python train.py --encoder_arch="vit" --model="masked image model" --dataset="regions of photos with short descriptions (Visual Genome)" --train_examples=101725 --image_size=48 --crop_scale_min=0.5 --horizontal_flip=true --translate=0.12 --method="mae" --mask_ratio=0.6 --loss="mse" --encoder_norm="rmsnorm" --encoder_norm_position="pre" --encoder_activation="gelu" --encoder_mlp_ratio=4 --encoder_head_dim=32 --encoder_fused_qkv=true --encoder_bias="all" --encoder_qk_norm=true --encoder_parallel_block=false --encoder_inner_norm=false --encoder_moe="expert_choice" --encoder_drop_path=0.05 --encoder_num_experts=16 --encoder_moe_every=2 --encoder_expert_mlp_ratio=0.5 --encoder_experts_per_token=1 --encoder_shared_expert=false --encoder_patch_size=[6, 6] --encoder_layers=12 --encoder_width=128 --encoder_positions="learned" --decoder_width=128 --norm_pix_loss=true --decoder_layers=2 --residual_init="scaled_by_depth" --optimizer="muon" --muon_scale="match_rms_adamw" --lr=0.0048 --momentum=0.95 --nesterov=true --orthogonalizer="newton_schulz_5" --adamw_lr_other_params=0.0014 --steps=6700 --batch_size=384 --epochs=25.3 --lr_schedule="wsd_sqrt" --decay_fraction=0.4 --final_lr_fraction=0 --warmup_steps=670 --weight_decay=0.0 --adamw_weight_decay_other_params=0
Rows from block 5 of the encoder of a small masked image model, named by matrix and row number. Rows with one number within an expert belong to one neuron, the router's apart. Each number is 500 + 40 x the weight over its row's rms, rounded and kept within 0 to 999. All counts start at 0. Numbers have three digits each. After the name is the row's rms in percent of the matrix's.
Before each expert's rows are labels from the 100 images, of 14848, where the router gives the expert most weight on average: "place" is the part of the image that holds the peak; "colour at peak" is the nearest of a few named colours to the mean colour under the peak. Only what is clearly more common there than usual is listed. The data: regions of photos with short descriptions (Visual Genome).
# router: router (encoder.blocks.5.mlp.router.weight, 16x128, trained with AdamW), inputs 64-127
# up: expert up (encoder.blocks.5.mlp.up, 16x64x128), inputs 64-127
# down: expert down (encoder.blocks.5.mlp.down, 16x128x64, transposed), outputs 64-127

# expert 1
place: top left
colour at peak: brown
router.1 098:486509498539522499520549537514501493442490483513479454508442504569545424551454498449448521565450420463493445494478432456482469546529544536526502560565466511505570555504462514544434513484471510
up.0 100:494522562469540510510529503521501459467546463473503414468604505429508488495424535540500485479448550441481455503529457505483504503543582471536557603468493530477470496609523497527468439475454479
down.0 102:452493551537530528484488510574491503470553435504518441495517459573569564456463523529458494515529452475521511541553507512555539504492495429411557534497489526495514505503526541483421553512461519
up.1 093:451536491474537476531525534447480496555531499515531508478509588508517455546456513448428526489495593522524455476518470413506560523534557521451494386457465588482482495448459447510566430472462499
down.1 096:441608521432458449525442509478502535407503408487536514481489503444507553459490520509422448525516489526471465485465513540568473517433499480593508522483456523487464475497520557463443489509539503
up.2 102:527536462533520488457449460531471443465493482527617495533514495539540521450489490473456554445585487511422511528561477556509503437457509491533484605530491470448492543558556565584429504456429466
down.2 097:473538470520530495478531498537565423531482558505474547475465488427437450445476493465475467477552483498470509499508490496514506585479521465471487526552418515525545427485443457464493458482458532
up.3 101:468470564479508496548412550506511495417465469531473531505509465538536449491494540524510459524486466499409525457558484497522481550531508460473464478475512514459484493540516561450445447541539520
down.3 093:450528566500437462503486493490524465488495456562431520487571439518490481509498561524504523449491465529604528467531518489480466448492512515494562489488608510504487469630477479466533411418476448
up.4 101:493503518450521522580453465466515479525557447550484439447556477543513560495557523544463474467469496495434541556423481528601466510570521570614487504500420500441527469479490535540486521569554489
down.4 107:501542521506477594518498497444545533472541515495504507517513497558515568518501441516472488520536498446545484517554524488489503563526493525457504552493492484465447445514512562445598588495574505
up.5 088:445446526544484556513480488513497467459432545509461490459501520520433503430489460515498497540552556532440527464423424503457473504493478505553395496491514528495411558535512553474493474492546473
down.5 089:473511546399503510581547471469460552450499508492482438485562513495442513511572528480516465467444477429464463536561521515470456559523482530504500504448502512575532462545464484475586507481450495
up.6 105:491487532512550477512503509502517449464538502521510463473513461468519497497520488463452528579463480484451456504523409546548491570499422500466544482495469435474550545546488497511471447422553513
down.6 101:621519505531591486436467496482419463507512461535442473522494458518514468489503493495501603559448447535511502492510467495461522510522492457441497504520463477456481565517526571504455444463588463
up.7 104:522500467507504458468474483490552542483533443553505546492506517511477438502505580534491512510532517485536487449475546453429447479551530503509457481461514507466496418529469523422525550491501512
down.7 094:468512456469546483559467533460461459485531499489533441486539491506418512529546525568446492465484466536491490581517480443408509542410482459496387454461498555480486504439427474492559470497521478
up.8 094:519548465528569445528509487482534515491475487477538464543505422526474457538495483562570493506526548504523541504479448403550532531513522517551480513455477523430520469350463467530575499508404591
down.8 095:446559471452434456498441404492589520515507457443520440471477553527495471443512495441526499433477496531458493462517566529516471503459571520492554489512492502489535527448597473476488521466443535
up.9 093:555431508444469457551547496546484470494528498475478466432488486550450507541518429479475495477488509504510582434382517486501509544471436484508432442509556442409524492514497474433501467507535530
down.9 097:542480479453489516513521547467513513529533452467419472472475531516505503529575564457571533510483486483540429491486533460439528582434482462451494503465497568472479461500568486533556489515520403
up.10 096:505482529486477553469494496427508524511531494531505507539521524470497536450527473429535527439478451542551445449471487500569538512498532466420572491565472483488516501562461498509555436498453478
down.10 097:515442496520479496517449441547569530538480512467486516475493447567542419471490499599438529512574507476530552503448445524472473446526518516466513460519524517514498520457506554396505521474472540
up.11 108:531510514426512540539507460501500513411390607483555445436527518447477516490530465425446468579514503471478459495480534517451498449473426524504526491537478522511478561519494519477450489516528486
down.11 106:508478471524429480414488507449473495401582506502565500560509548443526534471581523441490504546526483530487531569471499575429524513509422472480548541511495486527464508557450515459522556406463541
up.12 106:482513524491552432536514536512476536532523464477504482566517546512553523437568534484496581468458428528433513539538431462544526490540521504479479521500558512485474531452515535478559611491448508
down.12 100:537474465467478494429460439475502616520520530495470509516558509533440545479503496498482456533579523493444537530472526511567562545530511478482490504519490475541482591518499531493504449492505481

# expert 3
place: top left
colour at peak: blue; cyan
router.3 091:454538488444495518511475519470425507505543498418445515454588547481551541511467487470504536463474485443534530591550456497536462494518531512551465508440471446515557510526566477593518540522430421
up.0 087:484508433440585450528513526567532499558546503514518542437473453518517537529509499544484472597452463547435574518517471489526423514485455503427507551504462512484562433443488536539485484479531560
down.0 086:565488478504526525506534516486452572523440493531516455582436523483514431411475547439420521503456486477520488489465451454515467411533492410513520516509526547453576539452503554495488425529523620
up.1 117:423512559504516516541534442480539468534450528498518531552514508443517510503517502474484499484512504562494521448534439455471563481545499526403436515409484487457440476492553490559466499507552487
down.1 106:498464494484566530493535488466507473590492584447554515577475453457479537514507515489544461482469460545558476498567451474425593580475473550436466517458512505483465506486544491512488537451526479
up.2 097:570477455520463487499554474500500422461558498404529457521520578466512510513525506476544482531509496602481523519437505533502527500474493520522576505509528467490500528499470526468540500466464516
down.2 099:552499522523387562424462467512563441473512529521438490405557498502481536478512471526406526567508467566538528493448467543496436525488483529558496488579602526448469502515449546538506520544534505
up.3 104:503500501567528522490570550513449488445492526518472531568522418400495511476473505570514539463563469508492523498510504586509467417548495454552539572484487531438461523553510444509526558530534530
down.3 111:499491538477519487512507432383560477442497409437535494470521568457516532486505452529537559477499481511474507431522474538467506492507497520544421517549480458476475513493429463474489511541563596
up.4 092:453540479519445499462541474472482441554479522523521476481537480470497437569547491494465477514523528537434529573467481476417506543509594451476514539468518472507451476564541565489515490520522490
down.4 089:497583471536466424569505507536473426465510527544518502603472542474464474460520492466523497499509508564482475458471507479523537559482517472517534549413464498525530519468555480545416495534459497
up.5 105:483571415482495516523496497508462524477511521576448567467522507443527498443533486501429502505547509474587564522462563504492448530464493476560542567456522485488556423500500441497552475536495442
down.5 097:482467500467487507435445591546533488502515573558518430483452497489530417407429490510391470498483555496557501495461489484505517582496522491491587538552532523593500470539547509541477485492524419
up.6 093:490476519520452536452513462484498541449489438527439535489548471499522496460468523457518542463503504508579543517541487560411488519470463476500485523534490509508518562550452533420430464422400508
down.6 094:542564529522549497470505588495511490532441503452514509501467507516415467541516510487511484449551470578488500433545471502533545539482494420518506497553438449439473553492506476498416494470544505
up.7 106:480502498544548498494549514543525434496456534483405514438524565451453471523523506474445488535480576492480504573535522475458534533455525533483496471538470522495440460443453511473484477400422455
down.7 095:541494481499523509488509436485423546468512557519491465463494443477509553515506478490449527555449525512536556545518480558476494524490520507511495486489479490525459398461520540568464446505442524
up.8 091:504490520523494495519536534524505524486508431424494449531456482458592548427508521538505496520604525552555451489493517455525528471504606510541453512507543517488540519485493532498465487502505546
down.8 105:468469597494550515528530477511448515464453482506500461537484539531500441444545553522496559450527494470452545447417462526500463462534503520498431534540430507379531526453534469529494472530540476
up.9 095:519535533534560533461486478425533520539539490471424543490463497495475507535537475523461508435509542438455501538471455479616612514476520516547519471499529486511465438526539513498496523576368508
down.9 102:512545548494457438476511460577429593513515488502519457601522510539564547504510531536507552487529486462524461571481498523580501509451504440439514516461475510552475496542530522506511544471441471
up.10 097:460504498523554532567513490476483449462434496520463573419514428558471453537438467520489531506550482523446534461491457525557495472526470430493482494587532463484480450492497405504518540497461496
down.10 101:526585496500490517456521494519545445500472541589491489408474493534550416545532489531479516461497489427509527546575520592577436528572478566427482540554527525520507537478482595486480560539508521
up.11 091:481549473476501482490459507461507505540466565499528441530409456514481403463448520532529471502475538510487452548503474481511561504487552478558481470496567516487458505475546574550517565499533499
down.11 084:520542449414451493422594480412499554534518542468478465510558445574483533543518504530500467497578500453534491497438496507533544543557473501500484503510570517513453468534497548490501536499503496
up.12 107:577561490524491462485457472544473446448545479485533471452549534444532494535560488543585464496476503535443489572469521465480492429521521525464478508407457541484447453459408522457509431520526481
down.12 102:491510522559537546447465485516475482426503488444437468486590508534564486528532530485446470502523519489528517491546552487462470478511485523437458472415510558561472575520497485502433441526505520

# expert 13
place: bottom right
colour at peak: pink; orange
router.13 093:555529527507524521522532517429570410535483478543504542417539494447550508443559495504534466472475484470490443540564502490486418470482457562483462529459510446483492583579530476461536478497558494
up.0 088:492530450476536445462445476515452498516518462493484492533586480513443536540449455547498532460531519495514540444511517475515573473473546468488517531472501600558484474450517454504481500438448531
down.0 094:496501504485450573555463430418487515467484534550483523563549476494550533509465535487503447503525426542508504431469523535511526470480475521426517472505498547454526564573494503488460460488515558
up.1 103:562536462480471521501540493442611422503455517553527523504449442488528507448494505464495598449478469453509534526521449454514517477544461511589470487560477522503523513555506463572550493507430552
down.1 090:544528480450436512448494499444390505460515453522551502524449475520535490503463515541444526473541531520544512514528581564553510475546546533560510475553483561456511486436511536498485541528439557
up.2 088:478490532549467520484552421483490513496458527513473434557565470507517496553482493511535550479575552523528492477477421492492517487455461560444379500496455461536428497490438475584518456409470517
down.2 094:453454543473495483475490415549539519513486566528425533556634523521486516523449502588539454570536485494468448526470473485490474482453499500438505486477537479518538511484412505472570470460494495
up.3 097:446458490483560530500510473528495502473535529479482433465444438436468541457562453509475452489522551561457528518546457531544455483417480530568525565543478500469557545520509478475500500530444445
down.3 087:442597560478497525531508490483524524485471585498597538547569537492505537443540496452459555489479496541515472524535506527533507543435402486515497559494486414493555429537492493496459517490468564
up.4 070:515540474520397489575483465454440564489564449494404451520543516504449514521511527592545541528507541413534520477490495508548536495530539467534521478507499487571552461480521438493507527420519522
down.4 098:467571500532475504482524556487530521464487457565544510584523423559521527504489493499512499502563399540577471449512550484470481499531487509509440545438499515523441543410559526414579507488494506
up.5 100:472487479481461472581481564528500536423531426443488462478515482510456565479526499560509479470540554509545510558516488460582537482546508488582462505461486432569510481475542461567492508509519534
down.5 101:530519510490569484550477482516497496477440449431537597502553507479494434446534444481475557490457470498494486483531438539505468433532591544487510518457503501503522501493515584505487414497436555
up.6 088:449508457489439523464431449413489450508517502421552545530475531445467525456513452501477434513569488528499481546478494554531555459505445493579519502576457481510441543520525447620485551578526497
down.6 098:565507523485519640480578460493492525523450454474523474488499564449452474487531517455446532523512571543562570555500514525503539433490518507485512531502405493580481499474421584568463406518477503
up.7 092:542493553453499519424549483490500516494499486543469544489562583480614551461484526541477518536530491413555580480537433488475536518493527490561390521486512481489455530491475534481528568515448507
down.7 094:476491514563472490416476416543457482454481496563444502559454576488566540534456503539487526611525507486572534535529523417507480444510537465501496477525498575515436482474487488527502461490437488
up.8 107:481507483475468538490489553509585482596492529511500557469521487468538486436544488471431479520491491502579523535505508521517510540502459545530448471488503540523467489521464509507495516496454432
down.8 098:477441481441477554467533526527476508436549504466537510539474478471545558475537551495453516531522548547501526583514603524576539511484507473477449538456427458457538490494483530529478521483443502
up.9 103:510478452503545550529498520542525543569529500482564511533544501493460466547454544487467460479563521541441493481531471548512570527524556504467524532562500558503515520574466501560456480495497505
down.9 106:498479507551486467435477489497502489514524572494552576520521512500523512429488550462492444514544451442465481499537547570504536523475551467414505529565465597477496521504466461533460529541507549
up.10 100:485513473623463519484532548471456475448483535441562546469536510452458515458484575477488410466545514564447454501482467545526498522583530498444498507511518483536420459523524515549504472469531500
down.10 096:523538511493565394503520547475488457501484454510500490443470595476479509415516543537412508523513531515492431487431504503518483488546489452531450471531533516496417533507543511501527487578542559
up.11 094:523507471498541507522523508478477485508414422402491513557484486471512546511598543562524465491514532480554525455416534529472513516535543529525429446450561517500499492552522569461487510462461505
down.11 087:523485493531500451474521475482512548543529506505497475519475485497474486456477464526503528411431488498504459487519536497558547589547548521498467521586537408446533501477572493493474472468545489
up.12 128:504524485455481546541551507520489477506625450489540465554553480531415540533533482478496550478510527574533418467470449573538481501455472507461496452589514435512531521549487498519503464489580438
down.12 117:556527485451517517510508558587549517536500486519487519569445517534512533459494605565530532474567506466478488574589549431489522490488455410546555466512456581452503539484442490468514500520450539