Rows from block 2 of the encoder of a small masked image model, named by matrix and row number. Rows with one number belong to one neuron. Each number is 500 + 40 x the weight over its row's rms, rounded and kept within 0 to 999. All counts start at 0. Numbers have three digits each.
After each neuron's rows are labels from the 100 images, of 14848, where the neuron reaches its highest value: "patch colour" is the nearest of a few named colours to the mean colour under the peak. Only what is clearly more common there than usual is listed. The data: regions of photos with short descriptions (Visual Genome).
# fc1: MLP up (encoder.blocks.2.mlp.fc1.weight, 512x128), inputs 64-127
# fc2: MLP down (encoder.blocks.2.mlp.fc2.weight, 128x512, transposed), outputs 64-127

fc1.330:411518489528479502466522494427422517408501510519447475465514562509434465543435471494472518553533449508514448496522513507517536582513451507467574529501528471564570474434489542461536564479550470
fc2.330:502519522539512513523502467429471520553527516487443439477533493509513546544456495557535469514473490494430544487505467475552418519567514480509535471424474503501453612479502554548427517471502543
patch colour: pink

fc1.319:484515500524464465486497447495525553491501479483481545470468495478473601507544489483461540498569500552541487536550479408431490539509373472470436446484518462523496546455461463518584458480538455
fc2.319:520522518558487403527476528531493498619438520517486520471434473488432520509490498514432538516474454518549504573488518491468418482459416495501462520430534514483510500491571556565572541477486454
patch colour: grey

fc1.186:449495479490471506472477530482522523450527508530450517493453490455494438465578511495516465589493447505544435503468464472458544487530468468514543535517478493490445541531433505472526475456502412
fc2.186:503532428466473529504500506496475492546447573531444519553470455506511477455452516474507534469522402494491452459495516481456428477459471455532461520494535495436547530497528551500506479436548451
patch colour: grey

fc1.165:487487532459515460444527515512496547427507417561416508472495528525434520575510529524502533555478558539429479591514498481503600580585507567471529501461507522569587542453540536446514525429475548
fc2.165:498555496502524489478500419412498456553472553476485456488523529496617504552509496562551522558495567460453540477508489541515490572470513468460542556476515435489547489465515496476503482528554555
patch colour: pink

fc1.501:546485516516537481501439484518543501515467421542503445488524529475579495503519497481421489429438474426464492474518522455484526460431484524465557541515474541446504470588540541523502484497462519
fc2.501:506499504469590457451460426472575428451484466490469475526523456542576534543538525505441582481451451491497566480527502528522497491586454529495469511497483513535581467506500506492496538457428446
patch colour: black

fc1.13:509451507451469481522576542472522512512501522543519555438533471482474500444455456479431493545493460557505468492443515456482554482507379558439490501477475480468468552520414518544476479462526422
fc2.13:523546407522478485457471510511484434571485535542443490572487495469533515462508468472493585493424482493454490531396558524523469540498537434505459475478467466533557460493488499538475514466576548
patch colour: grey

fc1.40:549466571537516478486561544453516576520442477556407542509548545586476466554560479498491578520554527501449503483477479534499517538503518518593509542463532472550548479508508539506503484543557508
fc2.40:495523510467552498506527467547521476434514478561463526457454490479434478572432454489543479506566463506416444441539482468498527485514519493471522496530557490473572474524501571387556488460502523
patch colour: orange

fc1.353:532495532510456477447535508395531516489413432440478491584517483483548484467525525560507463510493515553556562499473487491451511502459555523458505503536518539525426532467511472500480543375530507
fc2.353:505473546500565551566465496553458449479562560492538560493522493503479524585477457457457519464493488492457495516534528518552510456492432380540496538407563506523519524506508552488513489496471462
patch colour: black

fc1.10:486455551395484474517467480557473496491497463484503559521539495522496524542500478557558506580475563514462538544454483465503506492439439499564481486475497486535545435542509511488558500536582416
fc2.10:549513532490487507502532533503480537451485488541565498478523558532514474538486462484554427524568447468540493485497444501468551541542524512512427486487504462544496486458453500490496517500562511
patch colour: brown

fc1.136:509517525523504506580506470481477472498480452478517539483526476522429435566444511532576451422484400450441507500462453475459449418479482502474481488517459487452490536512444569530488464444553489
fc2.136:494520533488413475564507514535472486531580466451420585509515487508488411439499496502565534453507490505484450452473466460500456549470498468443452490494446521456541549486505465513505466461527568
patch colour: pink

fc1.505:480470524561496505407557524502457592545507519541418498498528552579497483521506562547448553524503448530501431504445504453524482459464496524563568419416438521432506484470517545497525496536479495
fc2.505:459484483440423558527466462451502502451510509562476516493552463525503539451622524501521506527526512489568616567492480447549483460502538484474534488453435467475545487503511519487513495499471463
patch colour: blue

fc1.417:459531467503541489483496537431447423508444560528486464467466497480453497536477526526442529500438510464547482526494505489489523543476523471485491445472500497580492413548499471374450510457481539
fc2.417:480512493481490509458545513540484502515447454444513499473497438622522516513503450473489532452451516457496478449406538448532512519484555457476489570513489460513599474426537506509494444505449538
patch colour: grey

fc1.284:410473527509478510469526542603508491420535497576491466448503539494462515533514471480452457509452538489465505500475467470491545482501509501520489492484490573524449488533482505538516522537477534
fc2.284:467473493474557434536457564508437472404502502522452468483539515549478477505485480464425444550482546494511474463512487554578562527513521525568560571434497553586567472472436528484488510498513449
patch colour: black

fc1.345:506485510496495452465563470449457482493568514537469483487525493503453544541448442470467511498480425532509467453502570483541468532498541524472513546411474499590513504500491545433524528529443562
fc2.345:489492630543535478533527500471445531474533483539459450528529548580467567535488452472514484483491473521418474505573438560490497457576470472542527518489508489472524462510490549508495534480500550
patch colour: pink

fc1.152:503505466604490529444461517477482474474543477547566482460541439501563475576471486476494480507474480437472463487581477654525506441454465496530518504501462466479536500535441509533472528468494427
fc2.152:503528562558544488486491548568485542553572600533537492489549469476495404571445474477487446488558448443488538530475576517480528456462464467549546509505463562532511505560480508538514559481521499
patch colour: grey

fc1.213:462503502544466461579563441472601456543481576492512458506487528521458439434568501553487511474526528483534529458522493452489547481513549529450521520551463545458480605503524496514597442536530490
fc2.213:501514483472476477487474540529445552554463582538500536528484531568469544460438491498520519554492552492454477560430452528477546505461520460511509435496532492516472434475494540520436451534496442
patch colour: pink

fc1.471:513489556573539466564450570526558472485517545561458555465492461483462509514485567479488489419490440445434514504474495456480461428455568500502548470481461525476422550532490535531531386444513486
fc2.471:462519484503472454534550481508524530469519502470474476513480523494482440435488464494559489396556519506477533448422476443428458503476492503482537541455463541558479483544506481534498515453529585
patch colour: pink

fc1.134:489522514474455473535539507433593520574526483527549582525482519432490522572506499460477479512501439453532471494523445500549499491483471438515443420450496551465535485504499529445576466503469515
fc2.134:535500497521457455491522461470557514461595550523497494452531485546514424535471520438517442481461499481452511537562467498424528545524433459475498460403587502469470488470500473496505505478483556
patch colour: black

fc1.489:548472446492550453522513538468425413527424507530532493486425511541530509414460534533470474530477518502545491442470486536516520454490526460512525463504448499488574523491478394479523507529486449
fc2.489:470484485542556444507509530491486514434499577482540574474486475565482440497488518492456448523443517453557532550505520440482541495509522473505533463593501471464580499461591476568489509449460502
patch colour: grey

fc1.147:498504530474561544498487493461579514430479514441530487558590551502436470532498564462497510496521489548474556471532486509503531524498516558453551621508535497488411480541474502461448450461489471
fc2.147:504532422520514472473523436515524484534464512450476519480521490474554451532564460492481568494502450526477476502480542449589538540475548488464468557448405473470492536544545424569488523428511498
patch colour: pink

fc1.294:506519548447516477458509454473525555502496500485491561486466534456518464492513487457469561484561530420421563498510458501518527507515510492498488466551491528471501504534438469449516471575492473
fc2.294:474462527517520435522574508554458503417469411451407475457437572498492451553488528521461538534512538492535469438593471521538477560448478469507460527474545455545533507469482523511491519497416495
patch colour: brown

fc1.91:531428589465535537438474600520494508571551555502476455488547531565470521508442437510506467510425486491528518492474546480516474454480527530553539465442485505549462502493591459549493562548489433
fc2.91:466457535466483512488524495471513478458435507480480532458533557557456447550554497489558532467473429422438526533533559489493466470495397460498467504479497458551506549552486519446463540484472516
patch colour: pink

fc1.441:509487501536525510461496575488379477495474481552605539491587460474465571503491490536441468550449488470535467490469512523481538473560483491542502464552497459513539442420410497521467488531529477
fc2.441:559487516525551471472555542465446551527501528575522473534545547453483468537440492522519551546479502523443539420480531586525467458551496523578456551503513529528485480449486490548477556571493432
patch colour: grey

fc1.230:535453431398518484422493459514463534456546469447438454460507493505456512566493475447480490471457479551467505481521470393525532493536556519442516477493473523505461582521528547496529512549525515
fc2.230:447441492493460550519529484482470527484474465617470435459541521409525479409573472446486561563526547484520528541453432533491551488440462491483554488516502518526613511511508475511486534537508575
patch colour: black

fc1.105:500487467472540473523558436497524468526492509542489510440515536454496473455524548558515495578462532517526505533572513530537584476502511566537437471472464517470579552490439489489456449560482541
fc2.105:453515452502505498472429453500558574491461573476568514551470511505508566461544465453446439506556561504512508569483520508515514598469540539457578484545529570520501482480522441479538505467471472
patch colour: grey

fc1.499:463476456509530455572471470469383469529479458478491501523575518487441498511536497584452557533511489521429518510508521524447485429438513507487553457496578456512443532435464479446466510520518565
fc2.499:477548465476491482447491432494517548535458615504565508561483522548488601441488465461395484517519545482485471559475512524508558587462562517451581498529552519493530431471519460520476478547492433
patch colour: grey

fc1.15:471448483458521516456439520509463438547516523508562492431585505555523460485458466463531485578456462536513497567495487523529494450519514468490542476434524535444480514577514499473489481513505502
fc2.15:502444527535538571581525505437428496538531488532416529531445482488516424451528553511480493537430448521509480537508492450502539505502511560576481530464447526456473513548531543523508472479455582
patch colour: grey

fc1.208:488438503495472557491508471549447510565539519494466475528536471456467516589464458466551446523486513603458447531416527462493479446487495478493576512549503520465485511540555463504449458575512491
fc2.208:466454466399474518543583481536485546440499526533523554485505502496516490520540488489513483454585535591501500516461466500465472490553533504527518489463535503470507473535508448494473488578452486
patch colour: grey

fc1.312:524525518529529486490553514461499511502565532490424549556543462531524517507431538546492467486484540511508477532489595510512524507539555523480457552512430570500434573486617488530569473489475553
fc2.312:460498527480499530499503532498507517455519460479500489468516504482528452486521534532459568488524509425471473546476525519565501462487470434572476519443514439514468464448464568545602513457449472
patch colour: grey

fc1.511:497433488535553490461550512558621500562496490554543471482552499482486464454522587578465538501530467560466539523476440509459456520539505527458547552573454472542516535474483482498488493534447444
fc2.511:425563513513489443498513477449470455512454559485550517440486529444415493470472499437499450448531460537476494532482536509449509531451470491529554542560476461478504455540532560472556508405557571
patch colour: pink

fc1.153:464444529506493472525532516519398395536503543537543447579481525506542518466470458494516522486491541555534517493487472509481404513552510478538535502486499468482620471453491509521490477470536579
fc2.153:550532461477503505558505509524549522496475464572449533566519579496488467469497573530466526517480365518496469453516455532511530474457476524508501493529481498479490432531455526516455543443476520
patch colour: grey

fc1.123:490535431442492562490453470492493512431444475450497542539513432534419520509504521504470448493479494513462492481522479451521539511425416499435559466545391493438530456511570459463458486510552520
fc2.123:552526476527468459451493488518483492457474426501422481517526459515493512496492576525481486535542493407573482434521483486525468497430445519466550534491449514468471490541582494513495509571509495
patch colour: grey

fc1.3:488503427504480509484503595471492475456480536529473520508488484473475492469544454427543466498574479482519514473513502445480514508440431508498482535443492477444500611513498552498508480427550461
fc2.3:492524514476608508503465515508454479511478492467543503524540466461569551485564518536515480450492475541511442474490515514536511467522584436505543516497477540506573441412549525485474529510514531
patch colour: black

fc1.6:490524471438498530491526462517507476535507402490460556554468517461512517519559517501450505520514499546503457500508489509451524493500477500467459517446483447519463470502558513497569459546525493
fc2.6:492516533491492533540474456516507493529502560516566441486528473493471512497458532439506439500500470475494468543488550468453498525551435506532505471502568502526485513506475443542564529494601484
patch colour: pink

fc1.486:469474541514496496491542510513486602432463429522508473564517487518449428511572497498475636572549482505438478506475452500469529551492525490552524527511458513490567438464516509514508487462484546
fc2.486:442491542492451541497466423467455499502545497423499528463517520481605560520445560538504530544524546526553482464482500503530541497509503485484538485504448555477396518517515456447507496493480450
patch colour: black

fc1.314:418468507488444472486584454482519458472591523537569602556532487462475478568406446439472446452501482464468478524443476484532544465557513485528472380432537564464485489519487521506466524439496554
fc2.314:535494541467526521538490530524511516607545468556553439564548533557437449459502538542477498516467433514449497496486436495510505434454505445522542439531543551544562529511501426509506488434530533
patch colour: grey

fc1.286:583509492531498548470548518467436496488504495525486543595554510453548557600470527556566574500536496512461513494487510517506427491541446427522508486501454556590479529516480493502489462498578522
fc2.286:552481442515424495486542553532517524511580529585495491546508439438506341550420525511479451497518530436494499556416506514464476479484471457507505494544515537513523518553459467535480585493533526
patch colour: grey

fc1.328:526455454560431466494558507518494531535422455529480475551509569466446474508486537452507609568520543503449485479509464457560533537490541518530521551466508499511559467503516536511474512459509587
fc2.328:420511577462509485455517440505518540451460484492528551437465443555476497546425487509497456509524462459497385445547536501480507527611513494478530458523514495493433530516480433445506518499546528
patch colour: brown

fc1.360:517438560424538520538445493575452425645498473552470478558542505511531505495473460560529528555494504452446531447455498419560434544407427538509482475508441481502533487512478516497569477579543509
fc2.360:478511525469519486471506511539496574511487514487483549561491553503518540502509474527488480535505549477562534558530442547466562540487485487491476461537486566504468488469418470461529479459609587
patch colour: grey

fc1.305:508457497537524577497623512486459542430486516522493440458546562571499477524504520455454594577542448498488497489542406507470460534455548501524530482522457478465608458462495536509490448513509517
fc2.305:462492501448497487469527487542473509445480487552467537466493556552416521531488507440574524495497473470428506423518466533541524517540527494540517493539522515519491457435512504403515537451495550
patch colour: black

fc1.44:524525504502590580458521554505513540470488467476447504498552523499512441494532535576506513474531476511461541533504461462598510555522496475535520524423541506462538502526472460530496472532541459
fc2.44:487459520511490533474503480471474486467500569567434493508517519541532418519461546475486471508469512533499556500517529585393555539455487562536555477591497587458509518541554584462465491485562510
patch colour: grey

fc1.17:489483587495539582535461526510515587514581503474453506557539477466456476483561449536480507487470476499445474456422525473510517486497456582511523476557469492515564490584538380533486508523515499
fc2.17:426446439496451503455503489509493477530422542423511516474534509548401538529432529459447511524484530541515493530556439563493434533562448449504543418490507488483487468519482433521548534505532563
patch colour: pink

fc1.19:509456588456482517458528546606464444595523475459491484498543511559553415479505448497473477545489494549439528555427538475482492536510518504506530481512539584522467520528513554540477505561493498
fc2.19:538449477427486479416487435478461514425412548486500519498489541522473472451415537443494527521543468494589530520558537512459594503506507444512500457541548540559502495469466534470471519410574594
patch colour: pink; white

fc1.318:468422525493509556537490573518461516474539488611529529505493514504570435492485463474602476556480541539444565449555487599514517493505556473472543581523483492506498508468511530479429511566479543
fc2.318:489492542531454472490556484460526565528487510419409514459427560431475578506494560491429481497547494471588434475486486407479505473441416509520448496496507497449422470598480526531546505458490458
patch colour: grey

fc1.69:473525449461441581534545501542540483534513479502462465495520507578537550492494422484448432498436546546548461568471509489485482504527533478476503576466480583427546542514525482459488539536430492
fc2.69:508428523516476510459490548495544497444496517457511490476572474478535509510508559487474556483452470453460504556481529572469472502458477507526539511506586473540500491462596541463473545442561438
patch colour: pink

fc1.425:445591493504454437515539503538517453430538473562456508526456451426490508498528514499540519481505512495480515514510488515469521514536522518472472450480542473462478537494498483496528476462519531
fc2.425:497507516487533536456517532555545506567527482548480493529507558570479482503435518543517532522468417526506469446464525523445549504533521482569507512454492540488413544510589508469594507517515621
patch colour: pink

fc1.258:482487487480431518509478485497512507482534544485482489500506482530466451515505451430480587510516501487446563524541479504494537529522443535460413464539484449495530531538397512440508458473470486
fc2.258:497460517481486524488555513470529574532480514499463557440470562516490496516506523481472451526491502478552493548531460483470462432418511524562487482500476422499467552576421537507537499501509432
patch colour: grey

fc1.418:559477532533522482554495486428517488543435441547598437514573468480529610580496481501483479506495471496475555497515524519444479469438452454565531489517503521530467463494502478464535496460496452
fc2.418:549498526488483481501545490545471486472473479498461471556533438426517521545401548463457476513575444526566529420544589527431545543424446522522487531542442547546501492527477484530530569474458519
patch colour: grey

fc1.500:535496549515531488446481552507479480433489470505513507468618420486478536575440514464528487497521432548506535483467502481494447483503477481545563513510500466587506374611497525538495524483477480
fc2.500:472546511469492509484516597497464566514597424479501518463484453498524420465477454461528485464555516538437535533483492570532496520428514486505561502477486501410510473501524437504444535451546518
patch colour: grey

fc1.231:493484395478526437543508497503461493479501567536496495538550439566612446541503495560500467527435477482519525538487452538481451539523525472480522529459564533509527526479556412541567458463514487
fc2.231:452534456530493478488532520448516540447480472511518525438518548502524525559526538470495564512497463528485504538612510452475439540541532482478435508553509469485517506422542516552435484476476566
patch colour: pink

fc1.400:523443505536466460536547468500545506502415411488506481487507498506529526531513466462484537535506453549450468479477504509458539535474580519522544569503475539519548501484516658497593479476546503
fc2.400:511523496429566513565490516570527474439527479537542550544426540490530493462519499456520453494499526525481497473535466507569478545527486551474437509464571484535546497476471444425442554489502588
patch colour: pink

fc1.214:468475557464556516486495537492520589461516445523474536568554559558578509483588514447519534596527534518388487606463512470476567502486482521550521518541463477549561530547538547486521532430547548
fc2.214:484576459498448451431528476505489424536490528495501476521521547517556452480471494499445496512458541480510512502527520491494423567476497492418544411470577533462480542508500537507567513442507539
patch colour: pink; white

fc1.466:514489588459509498523520584499534534474567460522478529464480453447512433483497584486502484511509465529468578521471492407484554504428547509544510501496497438519522459585569554543518514426476531
fc2.466:480484525504481533417549547567420524529557523514545454528561499527476489507460559426553480502560523502498516446471519490481545516465448508460485501492575480539470537524499476506456462506480526
patch colour: grey

fc1.376:493544522497502449552508500480414501502498469492497524443491460429449510456526471425427481483539464518499528536526541442507411545493487518525505501508478501451489511428468454440499473543530556
fc2.376:536448487481538501567484419543555498486490451530518438494501516513532521546437475505535553567492479545444506498546547558472544508497485447472541530443509582535473470413481494510512591434576554
patch colour: grey